config.yaml
fusion_encoder_norm: "layernorm"
max_steps: 10100
final_lr_fraction: 0.05
Rows from block 5 of the image encoder of a small model that answers yes/no questions on an image's attributes, named by matrix and row number. Rows with one number belong to one channel. Each number is 500 + 40 x the weight over its row's rms, rounded and kept within 0 to 999. All counts start at 0. Numbers have three digits each.
After each channel's rows are labels from the 100 images, of 14976, where the channel reaches its highest value: "responds to" is what is common among them. Only what is clearly more common there than usual is listed. The data: telescope images of galaxies (Galaxy Zoo DECaLS). In brackets: how many of the 100.
# convs1: grouped (8 groups) 3x3 conv (encoder.blocks.5.convs.1.weight, 256x32x3x3, each kernel summed), inputs within the group 0-31
# convs2: expand pointwise conv (encoder.blocks.5.convs.2.weight, 512x256x1x1, transposed), outputs 0-102

convs1.152:488485494492492487562467462538461584576560489496515536586566479472463469524485525471566486480523
convs2.152:531540465518511484483501486550490429481542550522546522496450494525597532516461483546404498519417448473457470462475591532479403479519466467480496507457578496495486491468499491524446445523516477473569495509463489462465483410503458513484496485503421410492487396497437545506409476517451454555500505527485513553457
responds to: shape: featured or disk (65); edge-on disk: yes (62); roundness: cigar-shaped (35)

convs1.96:558563521474512455482440492409537476490450523476515570530491579510468489520526532567510516539477
convs2.96:526460500537549531439509494504484501415517505506474513535568503459499449486541639549480467481535550480487447489542471472572510502524585540501475439585466478486512573558383495445520517495533462565500530500513430513505610495504562503516468460536539500463528488502506544457518508473498463514525494481573511463533
responds to: edge-on disk: no (99); shape: featured or disk (99); spiral arms: yes (91)

convs1.38:464534475502498487497455503540503542448505550539503443483417455564501508554438466561451545549525
convs2.38:421526485468472476500499450473465460521473492479465501499465471534433455467506426534500485470461432496474534495572470439437443464475495498494462436453450489497484475497524447535475498486534496438447449552430572500465444422519460449479488467486447542466444482415533563545450422489473493498546485565451472479473
responds to: roundness: in between (74)

convs1.156:499476519480504522506446433502443480502505444468469455499499425495437427468434508424512448474462
convs2.156:492484489414484583459449438456511410484447497524433488465468461476463422458562443463409454448441452453494487490535522433487497463508461555522511453451484494515531474489510448481524455481533501479489470511490574530532500448549486515489491482513489484475436468466468505565451472507449458520453455533474420431475
responds to: roundness: cigar-shaped (26)

convs1.45:483547490468619502487510495532502511491531541511483466507456490563521594566487466552485558488520
convs2.45:456450427492459470481423428473515414533548562524522577498511451520545484535503475522463461499417424548427519514501539469466443517546488455513523493451532564522482439474510488520506521520552569474539513519459521473518454393503498515497514499451446508504445427528525518517430434565518409531509484600456474508487
responds to: edge-on disk: no (55); spiral arms: yes (51); spiral winding: tight (31)

convs1.155:453477521500515494534430430506469530541519471494498498545520462439423428491456494426523464439495
convs2.155:500549497434541566512472502514506487494527515534531481512448553469528438493494439522473518483431392483461529504627539489457504431498466516498508441447581480475542482499560429505475468505513538472518423520509571538498459474548467481489520507496485456508479431476506502585425522566477465554493501578440488528488
responds to: edge-on disk: yes (51); roundness: cigar-shaped (41)

convs1.189:570562551498535490459464531468517557551438560523503477536472459558523484456495568485507447526522
convs2.189:539508494505472640490484490573491480547464568520511462554492546558560494448540467490498578577450486446542483492503569601490485486489487531479493495470574560472554476543511452565514458594532529499543491499512468533488488500548485461511455491496528480461536503551483523424450518524459496460522520537495484603549
responds to: shape: featured or disk (62); edge-on disk: yes (57); roundness: cigar-shaped (34)

convs1.207:508434519541498490446545468445472528520438531432541512552501524537522526520524566475520555524581
convs2.207:486485467460544579409468483518447550435537503491471511502539469510481364518482510497463503531537521521443430429472523522524539563507511514433451450520534470475530520519486587457458498535475419520440520497550470509448496563483555575488472453526541517472485509487489483487514509504484531593495525482504435524528
responds to: shape: featured or disk (86); edge-on disk: no (85); spiral arms: yes (59)

convs1.180:544546541502537421419486528450493546536452523502484488536419492560551469488461546516516491543504
convs2.180:448458483469440503473452445437484460520517496548472506487460501490450459501519472573492487445430424489458534472551456436445458466509484503494466462424496493502519451502492468507530496499554491446471458552445546492485454416501463461473476490437483515460423502434509582555414448496476462473519473545445488452464
responds to: bulge size: small (25)

convs1.35:449539526546568445530503528524532549499528561528413500469485525514424487528526492540486557508557
convs2.35:563540521529518578520561547593467533466429542502515443517498535550546508468529563509465541540522529435520442458502581543525512431444521544507479494515559526491537529540477431506457452543505517536492421506509486542486530527523490451534495485510507443497574446510528487484501514509471592458503498456537547546527
responds to: shape: featured or disk (76); edge-on disk: yes (32)

convs1.67:482471508565480480462508567536523465549488481554502585474580443495495446454531468510508473558536
convs2.67:451457459502501520480460417478491462578481571557534519556490514575481482507600449559568514526443421496512577453479492441472499493557499511453486543477460551485529469528495474563478538541559525488544515542495520442493462484507495488481485465493466560487428525545588560463439448540470427513525523465481550564525
responds to: roundness: in between (63)

convs1.24:522416520509510510516527496414566418543515414487468445542492542529503456510503526535498531518498
convs2.24:532488494485437541461479535544470507453430539465478452537494512570545484431488503484482533581490515434494434456482568585504532499487526557479465467498556522488547517570436456510430478594494511540500471542536474529464526524537516462447458451500522471488539460533541492447477535476470533458529497461542482565525
responds to: roundness: cigar-shaped (32)

convs1.109:504523462490550480427501519544564505465417496432524422476542539497439502528518542512550491491541
convs2.109:522488489497537532474519486491470501402516484534456509502616476507506460523542576531506506491567537496500426449500484509606526546573597522440455481565479492441521563539424538462520518492561435574515548468530498516451591510492574567520465469486529524436508483462532514499540499482508514522521528501608509484514
responds to: shape: featured or disk (99); edge-on disk: no (98); spiral arms: yes (92)

convs1.4:539412552492491499509496511489500400517497411465429499553498542557496445546511508499496506482473
convs2.4:518494524525440507494507514542459464511429546456554422573480513576507485441443518507542530568473524462524553448440546549500551510496513569453460523496522523465533499515492477549412488569473517508518482516547514566469511511528500493414441469509547484485499508554562487477485534502442551445568494439496492562513
responds to: roundness: cigar-shaped (31)

convs1.141:443517476523522472542440455527489523540530501516512542548527483427451462520482511455546408424517
convs2.141:536535398529463507546530533528453430474490605518575484552480531527548546479475480468467502510475496470513505478529545491469398529501517491483463545487584505482508478474515472535398415490490541508570531557423477405461478420490488511464454450476444439456533465517467490500442438592451508495489457546496500531527
responds to: edge-on disk: yes (51); roundness: cigar-shaped (47)

convs1.81:484440484530483445487505521515472436527438431488490544443540469480437443443517436514486438510510
convs2.81:497525489461443485481423487523478455534471418559426510423456535515487469450488430550466531501435463478453552470520486530474448474497476540485484507464490543488477474515546481476510539530523432458457490520462552493470455472491465483450445510474447526463450456417516553509412464436416462454471513470460476465487
responds to: roundness: cigar-shaped (27)

convs1.94:480497459561522469505491493474382471489434461410489542498532491478443509533501465505445463478478
convs2.94:418503508457435479495422422481450439524460446564494482465488500534469499469523439540516484468447423472489523455544484456436465469518480519490453520434485512472490425527529456510489497508534482466468481519493528556467434464548472509448462450493461534492432467468548529580452463451424481494533525542442504449458
responds to: roundness: cigar-shaped (36); edge-on disk: yes (32)

convs1.164:508517475539493573546537425537521465536530428516530488470540472501455474472538468508510474443404
convs2.164:512448505415529429366523512518430519488515486488452487520479543495526462504468465466498565537516529510500496455378502537482471494452458512482482456519488456470543509499485537533471452531454456477480474520523424510433497514530488498492431456519511462460513475525406481464500516456483527521501489464460466522548
responds to: roundness: cigar-shaped (29); edge-on disk: yes (26)

convs1.88:527481532520477445527538533547437475556489460450537548475558529547468499536559485561538475555546
convs2.88:500447508555571500474540461485561464487534501425498551492476488493498488525486470377469462488486504566450492527448532468499474498468462509560549464491543455540485488493402549449486474487462473480453503404505526508538464468430487496541560575531462525509488479496485463444472498516529466549412464415494559517509
responds to: roundness: round (59)

convs1.92:469507509537505514462514569580500497576485503489501511506585467506500511474573494565506496583561
convs2.92:591467481553434463493490529566499508488484480466545489537521553465541485495514549503528578514506511463539460490425530541515400470523546514495474525523469483475529532584503444542499502479544484533601484484503447504474535476509492491577499477424536479494592538540579525438517503476491468527519513411543477528526
responds to: edge-on disk: yes (48); roundness: cigar-shaped (36)

convs1.139:485478549455490502533464457522430548544530450473457482563519450494446443467440507450562487464486
convs2.139:451515503449500531456469428423475511551478494523485470462461474543414478487514434533564465484475424476479566481535451428432511468507477464508481478434467521501507425456519516527514489481540481464490457502451523470498425473482476473489489492544440523503425516467511519460419466497489439505516511470423512513478
responds to: roundness: in between (66)

convs1.162:539557543516546498492521546510445554549456540506447512558487493557555516501501556447440474557532
convs2.162:528504344449439530527468522539460450508462570509534495551536495540629522464502520495455516539475488450523514472551564536502408516523535471476474522516584503475495498533533473551465461540548560503585506522476525412461517448538537536474479438437488441490532477572516510509457451574420472475540497569497481564491
responds to: edge-on disk: yes (50); roundness: cigar-shaped (45)

convs1.8:468467479498537513419501505474539472516503462401450530480492473460461443474538548510499488433423
convs2.8:421486434445476562476465487486519515510499475496444482531480545498433483467527472478496513479471394489536486531492526517444380471518504525494484436448466402490552488490544501541470467492546476461443484496465551492509444512513430481484495514504499488509476507494513558507417510446492453467524486467464439506534
responds to: roundness: cigar-shaped (27)

convs1.66:492434520521478463469513515499486432503438444501517524445518467519445425430493421504513428507503
convs2.66:441501535465502586483503441462498433479445431502486519474497480494443460460577482471485447479462438511435504498445469489457475496539511501484537468447465462496520490507494485435539496485582472455514493477512536573526450431459455487514510486471477515514455478475524552457420450470458476514467503414476466448499
responds to: roundness: round (72)

convs1.178:539545554517537497504523553519449555540469544536451497558505506552552503508513554435426505558519
convs2.178:531545410512435515493507486514443466486444569520534472587530546484572555426509500518496569530466470472511464433511547537471433510522499506457433541500554472427548499545477490585475461540515516493580521570501513471441486483557506526463462458473486446442519474580496521522448475499395475480566560503467485543549
responds to: roundness: cigar-shaped (64); edge-on disk: yes (25)