{"model": "model that answers yes/no questions on an image's attributes", "dataset": "telescope images of galaxies (Galaxy Zoo DECaLS)", "crop_scale_min": 0.5, "horizontal_flip": true, "encoder_arch": "resnext", "encoder_norm": "batchnorm", "encoder_depths": [2, 2, 2, 2], "fusion_encoder_layers": 7, "fusion_encoder_mlp_ratio": 2, "fusion_encoder_inner_norm": false, "grad_clip": 1.0, "epochs": 58.5, "final_lr_fraction": 0.05, "warmup_steps": 300}
Rows from block 5 of the image encoder of a small model that answers yes/no questions on an image's attributes, named by matrix and row number. Rows with one number belong to one channel. Each number is 500 + 25 x the weight over its row's rms, rounded and kept within 0 to 999. All counts start at 0. Numbers have three digits each.
After each channel's rows are labels from the 100 images, of 14976, where the channel reaches its highest value: "responds to" is what is common among them. Only what is clearly more common there than usual is listed. The data: telescope images of galaxies (Galaxy Zoo DECaLS). In brackets: how many of the 100.
# convs1: grouped (8 groups) 3x3 conv (encoder.blocks.5.convs.1.weight, 256x32x3x3, each kernel summed), inputs within the group 0-31
# convs2: expand pointwise conv (encoder.blocks.5.convs.2.weight, 512x256x1x1, transposed), outputs 0-102

convs1.200:479535494478495551540485507549540507500552525549504493492481488496502490488489488537494501509468
convs2.200:464480497510495542503470468493482453506509523533486519500480448517477493495531491534460457506438455506473513477534476477490490484504498477486493507484494465479476485497501481526526501502539529495500494530469515481486475428498487502522483476521480519475451482489525542489452443550503466507535523539477521507477
responds to: roundness: in between (86)

convs1.190:533537518500526461450499514476494530531478518509495506523448491532531487496477537512514494529516
convs2.190:442487499471492500468461452460486494512479499520475504487495486511459483490514470542513484492477461485490525480509453466471470475492505486483480477459442503489509471493496501491497485480532480486497481501449531470475477464508488504495496489476487514494459496446505539509453469494478477506511483505468473495476
responds to: roundness: in between (75)

convs1.133:521514449519509479463511519466519484464461522511519517463461522510515517522524472515459507517511
convs2.133:495467500505532480442483514509444518481515472514467485489509488497490447497501478504484507499526516493498480472496486507488518539512490493443446474520485464459502506497465532507478491494487481495479505483479452500412490516478498512503446437522506496425511497480492491472526502490485514519487492503483481508485
responds to: shape: featured or disk (99); edge-on disk: no (96); spiral arms: yes (80)

convs1.40:508524457450524517501496451511452486483455488523535499488518512529530511537509506524494507483494
convs2.40:488492449484510522491457486500470498531478512512457477523515533515500472458517483516548528517486492469513523463525497513493523506520499532464469515490478535469524463520498488530495497523514519502447510540528523520460489533559503503476474470512519500481475520508503508533494522499449492482556505544484509514533
responds to: roundness: in between (73)

convs1.65:500463519521465454499510500505465470514465460465504525458516498511462468488496472509511460511501
convs2.65:453466513485500544463514464478512492507487472462462514478478493506477475510493485447483498486491483535493511529482479492492500491513481495512517446468485464511491482491458537464503499516494492491441518483525525511536464495489479501504514535517498517528471489486473486480489511472502481512475476436488515497506
responds to: roundness: round (86)

convs1.68:478499454501515490493466475483453500472492485454467521506492492463487515517467494468456502468472
convs2.68:488477490470477469515489488485449464515501487558499505508512502530483523480519485562518509495478478499479507458549499504479472500532511518450453523479485517458505477514501454527515517529539494476480487528486534517458485502533513502487453435476506507469472483467516526552463492506454479494554523544472510491489
responds to: shape: featured or disk (79); spiral arms: yes (41); edge-on disk: yes (31)

convs1.77:507509527520475482499520542543509512539505511516527495492546487521504503500545507539530509537545
convs2.77:577513507538499568496542535526492495490473512549519489500499521474560505497531540491457520494483514473489459489507532522506467475477515489498508498529531490504492533521473461481489499500526529506539485488519468495496542474516493463533490495480492484497548475522485525484483473523461515501495521503528529506512
responds to: shape: featured or disk (86); edge-on disk: yes (53)

convs1.93:481486504535487489471509544534499484542496486504504550482544461515495477477527482512500488539532
convs2.93:477496502493485504488474451487506472554514516530508515508493510536464479504509455534518505498452436503487524495500482478462508514524493485499506520451462546494510449501504488541486529504513497468508502528490524478514471476506482518495508500529477499500445509505505523487456467515502432529534505470460508515500
responds to: roundness: in between (79)

convs1.51:547490481452479542526491476505467525489459498519547510507470510488549512500478483495495498476509
convs2.51:495494470475487526492482515519472525525461522463493473528500521517515477441476502453525535521526495461520509453481508522511512506506497512463467493514494543455525494511498493525488493516478502508491501527525478508468489551531501511513467478483525473459502539506507445492505522519445489452539482508509466510537
responds to: roundness: in between (80)

convs1.157:486466532478490515532479471531464512527533471466483496527526470491479473486465522466534495486494
convs2.157:456518502474502517483484451462497487498476502532495503484459480530450486499509475516511500487464443487491501528507498482466469487482488488507528487450480467517500452461514514513511477500504478465470470493472524482502454477492486490494510500519453512500445507475489521486433481484502484514507500480467508509481
responds to: roundness: round (50)

convs1.248:516494467523506510462493462479465483472465502469513515468517447467459507499492507516505510526460
convs2.248:527493513502482526485473502536493461525498498523539516523533545512506489515519531523539544512506518522539522487493517520523542537539552523489488554511521466508522513544495516482529555512529478522523538478525489502507519514510528539489504500499532519511508544502533535482523506477499504520511559481523531525512
responds to: shape: featured or disk (74); edge-on disk: no (66); spiral arms: yes (59)

convs1.192:467526501475534564532512473500530499523508543519523502490491529533501535506504522539501527507490
convs2.192:480438469475485489457434461484502499486544524482493551522543485518473423516496490494478482497485505533446482493498490473518530541533510498491516493496501489515509494505488560512504520512510495509486537525511511499508495475506542552499498502503511518506463486520518521496503502507531463532523522517507480505516
responds to: roundness: in between (60)

convs1.2:464534454497513505491501533531495538491499536497515540460520470457506490461537501478496489505504
convs2.2:523496503539506517511521521525476519514476487480495484522493536512513495471489500468546538531527495477538527478484487537510504472479506539474486490507468523488528502527514474531500455526473476499516480525554481536494500558521486482532476489503538471493526548497503455492512548474491521477520482518505485518541
responds to: shape: featured or disk (74); edge-on disk: no (60); spiral arms: yes (49)

convs1.34:502526447448532516490475454511459481472456500511527489492502520522522528521500520515481502514494
convs2.34:496439475504494502461471485504476508532484469515473482527528538507509481483511503533545522521538515494526519484468504508512519506503508534476478541510438517460527497533509508528516521521530485513486516518546478520478511524540535494494480461519541542463499525520515523486526533467472511490539541488512515500555
responds to: roundness: in between (64)

convs1.107:456522479466476481488505507562478479484449515487465463481517490510483521504514502506510490494547
convs2.107:489461503515517500494487492485464502449530488521468521511538492504490459506517529522514492499522515513495475483513489490542513555544543508468475480531470502465499512530454544480527497505523468553496533509522505532463536494501543522512470484503515497466486520512526516493534509477505477515523508505534499486503
responds to: shape: featured or disk (99); edge-on disk: no (98); spiral arms: yes (90)

convs1.73:487491473504469476495467478465463507466489485472478537486490481467488509525456502470472502458466
convs2.73:494479485521482505500498470503482436512511476566500516493500482497490517498537508551515482492478466492489515488537466472507488493514534499485481543504476526487495495527486454498515531497525496489494497529501537493476508460506511482510460460487502513483485480468531540530483477489469457512516520519495536493472
responds to: shape: featured or disk (85); edge-on disk: yes (48)

convs1.28:494496493523555541486542500486541510506525474487475507488528486491496487484518551533542530488490
convs2.28:445488488503503472486465449450497497520503471510496504492492474515455475495515477504522472483483448490487524499500442443489483493505500471506504493479437510494469463480496502522487496481527508476483484510466505469494471480501498496506493506505464511505437511459507521487460453499495447517531515501472492492475
responds to: roundness: in between (75)

convs1.245:504451492524473502496451498460504453490482463487481499500490500462498481463448479506473477503494
convs2.245:491533499499478535528503493518498455522482514498494513510468516513476494476501467467505521487471433498472528511541497477465499464484515511509507472482525493505526456508576461490496477495506511467480464505516518512535473479503467465471519516504512523521475458494507489562433486558512493485509479503486512497517
responds to: shape: featured or disk (77); edge-on disk: no (72); spiral arms: yes (66)

convs1.247:467532516479492474483533538518526525497522529512526476519475517516523537529521524490531531471534
convs2.247:500491489485481522486505494508478488478520513478480527517573502493506491498523551496508507506525521520492463474515518500571487530558591506476478494547497502500514538523454519479509503507528466564520545485519528504494549493499567537495498478485510511493513508491519515509525485485508504490511497490574485490505
responds to: shape: featured or disk (99); edge-on disk: no (98); spiral arms: yes (84)

convs1.149:525515457516507474466512514463521481461451519513513508458460517520518515512517467510464513514504
convs2.149:499494500486520475472494514508445530480505488492479511511497484517498460514487502500502512499502520494505510452502487493505503538492490504424447498496492474438509502485496514495491463491489464493499513466484451491443483509449500512477456427515484504450509494470490500480498520495510497502507481514486466519479
responds to: edge-on disk: no (100); shape: featured or disk (100); spiral arms: yes (87)

convs1.161:527522536520518506491523531518486548528478525519488502537490490532545483498520534476463492537513
convs2.161:505496482509505504491484488532465492513473537520501487548485544530525510469523471544518555526468463462518487459498514534474476474489501524476455521465490486456533465518534483565487468525511511475516479558506521495462464494571486465485463462497519482472509483541525514509481511512456478475556513519488495526548
responds to: edge-on disk: yes (57); roundness: cigar-shaped (34)

convs1.16:527457532505497507494499490468533444505503444495460488531495520524492466536493501518490502495469
convs2.16:504492477497484531484498524531496493489440533482481463527514520532533498463490505460488503542475508461497502488469551519508531506495504531496498494507537528483539514528483482508453479534497513506490509526509486521482513515505503483466477489506522491493499481529524494462503524494484507489512490477522491530509
responds to: roundness: cigar-shaped (29)

convs1.75:533484525516477473529519510533468499536500480467518537492526528530469496506537482528520490530537
convs2.75:524483526547555512483523493510519479494510496460492519503491474507473480532468510442479465504496478531491504522464510462498523493480489506539544499487516474519495481499430529456484491515489500473469510434488487509520506478441475505523536531525505500522490489495498469456493505499533475540466483460499521505499
responds to: roundness: round (44)

convs1.183:527541505494511495480481543491499537514487540537499517536484517532541505526485530501485526533536
convs2.183:505495430473447467482465512532474482528506514492492492549517530504533484461508499507500536533522499469530512474478511517497464485528508523495485506502507500468524494551494495534487465519519500514522511527547454508496505520536516504531467480444530476487511521524530516485511540535488501511520473488490461544553
responds to: roundness: cigar-shaped (36)

convs1.145:527516474509508484459524516473516466465452508508512520465461513541521515513514476513471530525520
convs2.145:494500496495526501474491479521461505479506484482472480482510492501468457504477491496500490509495506502465462454483505500513519537527500477440468491508498492444492500494511553486498479512513454492471534458512452496458499508450512526498449468495490519437514487458482505506525524524508499499515480511491482493471
responds to: shape: featured or disk (100); edge-on disk: no (99); spiral arms: yes (81)

convs1.173:519529524510517500493509537506460535518479534518468507534491509531534510515500528463453507538521
convs2.173:515540414488459547517489504533469477500480529497546490544502522484559509448488501485474537523489479462540478456489508512491447509508497499472472522515531495466520479500513511535460479487522538506552521534517470475453487482525503501502448460469492469473518499544487518477491512523429502479509508504484487515541
responds to: roundness: cigar-shaped (52); edge-on disk: yes (47)

convs1.185:530535549513529496476507526498501551535478514508489499526474510542542498508506539497500506541513
convs2.185:486493439475473519536453466508480449540487551510514499537503479515519495479517487529499493494466456486511524486542527488484445490515499484480482501469522524488492474502525469540471497505514545480522495538476516466498477465524502503473501480486478491497462469516530525534465482567470466491533496535484477517515
responds to: roundness: cigar-shaped (55); edge-on disk: yes (40)

convs1.53:447497496474494457513481454523466549501468494508466511458519482521472495520502468507483493502494
convs2.53:458503504457480496496469444487465481471498475522476495487480504516460483487543458520480502508461461499496504482515469493482471485506496513489488485465474488481521453523520483522525522532529472478457491530497531531484478474510496486484473487499471525470454481450524549524453494453475484479527503515466508476509
responds to: roundness: cigar-shaped (25)

convs1.72:477489501554517490474514524499483483511486478472511573479558466512479482485496472497499488509498
convs2.72:451497495473479482501469451472486472529469481493479500473481498509459494482502468517500487474476449475461518496514481483475473478510491500501504490463483522490497470481522478518488487504517502464482498517469518513506447478523478493468483485495450511502450465476520513538441456487464463472498496518456487478488
responds to: roundness: cigar-shaped (48); edge-on disk: yes (27)

convs1.23:511456507528533539503525483472523457522523455502470478518523511508528479505478540510534507517493
convs2.23:518511495477478531491487530556478505452470535477483473518513511520514504465508515492490532555507532477503465488488552555511505498494532518493484482512538482496524515534497477487494476547507506526506496521518493547490527503532519479489483490493515479489513483516525499508501511463463543475526488473521498524512
responds to: roundness: cigar-shaped (29)

convs1.9:502503501535535548477538505489536499511539495472466510500537498493502470498521538533530528486471
convs2.9:440481489464509498478456465487489480543486513523458498513503489554429476505521473512523489501473465499493545493503471477484509497504482486495489484452453515498497459464514493537474500503523494472487498525453523478505456488502493494472491512512464520490436501499511515497449474507502475519539486489480507520488
responds to: roundness: in between (86)

convs1.86:509509500444520510531494459468505509466507506506496455516438532498509514516474511465501510474477
convs2.86:502472489512557465432509493482468515460499495517483479510473480481494448494475497523498501510485519498481484487513479474473513510476475487475475482512501452463508478483438511511463484480473482479484477484495487485470490522479496500503480459578497474464475505495457486432501518490500483523516507499476490513496
responds to: shape: featured or disk (93); edge-on disk: yes (48)

convs1.160:536543533510526479456507526488497540530476510511496507522461492548531497501502542510510500530516
convs2.160:452481464487454513501450462481478446532503533525513510526507487507506500477519490541517486512470452491499537484536510484486448489527502481493473490481511503475507480508505477522483496485527530498528484528459504455487471454504504513491475476452473499483467489498520528502463457544465466498513480521473467529502
responds to: roundness: cigar-shaped (37)

convs1.21:519453513520522527503515472449524443517527449506483453509509510509503503503495531508509519511507
convs2.21:527511495463459549478481514538476502486451523479492468524502524546513498443501492485513532558493500455513466462501549542505512483493524526472467485514542515465538488548478478515486474555515514517503491528531492539487506516548496481472462482500519495481522477520537503498487517483446516481525498501512492538509
responds to: roundness: cigar-shaped (28)

convs1.244:519492473514501512462496454462469470487495501477515516476511437456479509504475512525517520528479
convs2.244:506474515514497500469492504511520470510501476509530507503545510504517473534518521499539531503524502515526529519485523529535531522525548523521505532538495465513506530522485505467527545515532486538530514479518498504533528498476534503515525511523537520527508555526542510465530507474519489510511562459522550507498
responds to: shape: featured or disk (86); edge-on disk: no (82); spiral arms: yes (75)

convs1.254:465465519541498467534467478494465490532494472516497461460459486499483489480468473479489490495495
convs2.254:471530513481530486522493503452485483493482483495439469482465454527469519468502481517515464481483485465490476488521442479461493481458464503478491481490477477507502482490511493499521456516468469459451469471497498508478485485469474450508488497542479489481492488473446489509483542504483507510473474524476533490469
responds to: shape: featured or disk (89); edge-on disk: no (85); spiral arms: yes (73)

convs1.105:469499479500513483466511500539521499470458525457506442473519519511456509505509516520525492503534
convs2.105:504468523469507469470514491490476510520496457523503498502513495521493475491533511545499515482521515469499486472485462497522488503509516491456458517523467503459486507507488531508524485507506475510502517471508446512445509499488519528526469488493494527450496480456516511505522512517501485494530490494515501500501
responds to: edge-on disk: no (100); shape: featured or disk (100); spiral arms: yes (96)

convs1.226:454495474478494461474494475498469499486476487480486452460457498504478478483498481455483485474475
convs2.226:510522514517529483510538521468482498466488486487467478486469468476463537476493484483458467482502515473484456473513464495480479453443456474473490475482472495473457495471499470494493458467473498481441454484467544486491478516486465456518477471521475482475524457482414481527501533529481516485484471532469501476470
responds to: shape: featured or disk (81); edge-on disk: no (74); spiral arms: yes (61)

convs1.227:511498459520515510456491466470471476478463500464518510474515438469466509504492510510507510514472
convs2.227:518499534513486510490473494530509455512493486523518508517537531517501496527518518530534519522519510496529519503468511525545542520542539528513499534521501470503515506524514498479540562512546482536506513487513476519517521509515534530490516486511554530511509560508547541482505514470517501519518582482519542523515
responds to: edge-on disk: no (81); spiral arms: yes (79); bulge size: small (50)

convs1.136:482490532493500508544482469526474530548529486477504501560535487496478478495472522481531506481495
convs2.136:489521456480518508506499472497483487479510507507507505476469482506514525493514469520472482479445426495461486493528507497466438458502498490490509487450503506496489464477507483507506463504522485476512468522490525485512451449515473504524500506495455510505469448491481500522424479499493461512491469531455502497498
responds to: roundness: cigar-shaped (26)

convs1.58:474523492512529487511478513530512537473517531524505491480459489529512518532462505546475531519539
convs2.58:461481462481476522478435452492508449545505523502500532554514479558485485513522482498521477525460480514502537489492472489520499523535515496489491519493468521484504477482499487551479515519540514510517511533487480482501500464509528508444493503494490516492458522525549519469488486541493445505539509491493504529520
responds to: roundness: in between (61)

convs1.142:500474540480488516538486474517466534534533482466508503548535474514484474514472517481528522504505
convs2.142:474495506487522481501487481507472476508472491551503488531469523545468510475513470531517526519465460484493498490501472496459497458506488503480500513447458489497509453489514474542464472506538467467493469533495515509485468476504448477519486483507458502466463489482507519474438458476485464526541481482472510530513
responds to: edge-on disk: yes (33); roundness: cigar-shaped (33)

convs1.195:449532524476473534528515504520528509476521531512516519460507535470530535488525492523528512507488
convs2.195:502492493509462495501496496514478459502470544490534484537507499558501492465454494499495530563464482488509516475489513519507543505515502530485496513485522527481530509521499490532439455559498521512527489509510499529494501490517515514433491497484502458493512460533525506491472507514480517482545478505489491556514
responds to: roundness: in between (67)

convs1.19:530477537512504520495510506484523482512518461472452502532506531542486448534514512522491511476468
convs2.19:501494490510470506497496491526492463517463526468510458544512524556511475487449503468520519548475490480492531480471528507482498485512484511500505520501516515495529475500492498512427479544478517508498483518515502523503503505507516500421497484497504488510488491534510466502484496536486514499523490488498479541520
responds to: roundness: in between (66)

convs1.167:512519533495511478433497508490509547495470497515505507510451517513539500520481532513522533538492
convs2.167:459455472462450467454448464495484497531522511490484525533513509523507466503493480501520526499491461535496513477465506500495477542554502508489479468476487518480515459515487539534485497513505526476528547541524500516487479509520513546473491498466508511493479514540505509496480528529480457491521473539470459514541
responds to: roundness: in between (67)

convs1.171:517529520516514506479506528513454519522463529498469491532485485539519505484505528454458474521529
convs2.171:553502436469494542506507501512484506514475545499509499534510518524568515493492523467489504505496512483537519493529532541502472513531497508483501498495532527482512516545501508549493475523521549525574533543537483484495506488554512493507478479470523463491517502532505493531477512534492507495531492548511500527512
responds to: roundness: cigar-shaped (59); edge-on disk: yes (35)

convs1.154:469513490512516485518460476502492526527520498509505515537511493440472473517495496468530452455513
convs2.154:536522453496484500522523507525477443498473554499549475529489529485548559496496482476452499493474484465512475502536526512478408483500497474472494505482541474486487502516523467518462463495499532488532479524457478461494490460524497475467481484493456468480506447501491492523462471548466511481479489521489484505489
responds to: edge-on disk: yes (57); roundness: cigar-shaped (42)

convs1.198:485540483498530536531500480540539466534533517534520509470484488520506492521488468526494481465491
convs2.198:515534419489445485515475499539480441533497534496542509527515520524559516488476476527512539521468468468525519479536522525507447494500515512494487523492523526489499491514514498542489470528524540496555490528509517515477494496540516496467473471464513469473493487525525534508467495546472493460530511530472486540512
responds to: roundness: cigar-shaped (60)

convs1.150:466475512490492501524472460516467519534523476481496497534524469477461460501470511454514486477489
convs2.150:491517497484507525487491467490491488503484523489505515483477517487484462507485458522462487481452455490487489498553522503475493464505497511493514469449538515482509457487512462501495468519509504476489454520481524496508452468526467491483515479523483496480477480487518504560433476514497496540496486559452501495509
responds to: edge-on disk: yes (50); roundness: cigar-shaped (39)

convs1.84:449495455534506507459472512509515492509502504511460536501518451460508490482511499480448499498504
convs2.84:516505471456477497546512498530478490527502543521498486527479525525543501461517477540489522486480499469517508479553542510482457474478509481457464482496527521468518501538548447525503477503534509485512456553489522477459500460535488455476456471475498484466490481489518525532460517511483500480518490565488483529515
responds to: roundness: cigar-shaped (63); edge-on disk: yes (27)

convs1.213:495526494467541538518486474529524477542492525520479501500501469546498456520477519528480480503474
convs2.213:476476469458466455477460499525479517518506461481471507536521519519486445474502492509541535512519501498520509469476485523494496519525494525475470497485432532478539491516509522515517500524500500510523513543544455529488489528525512526496465480476527491479487537522511501506510535501469497474522493499496449525559
responds to: roundness: in between (65)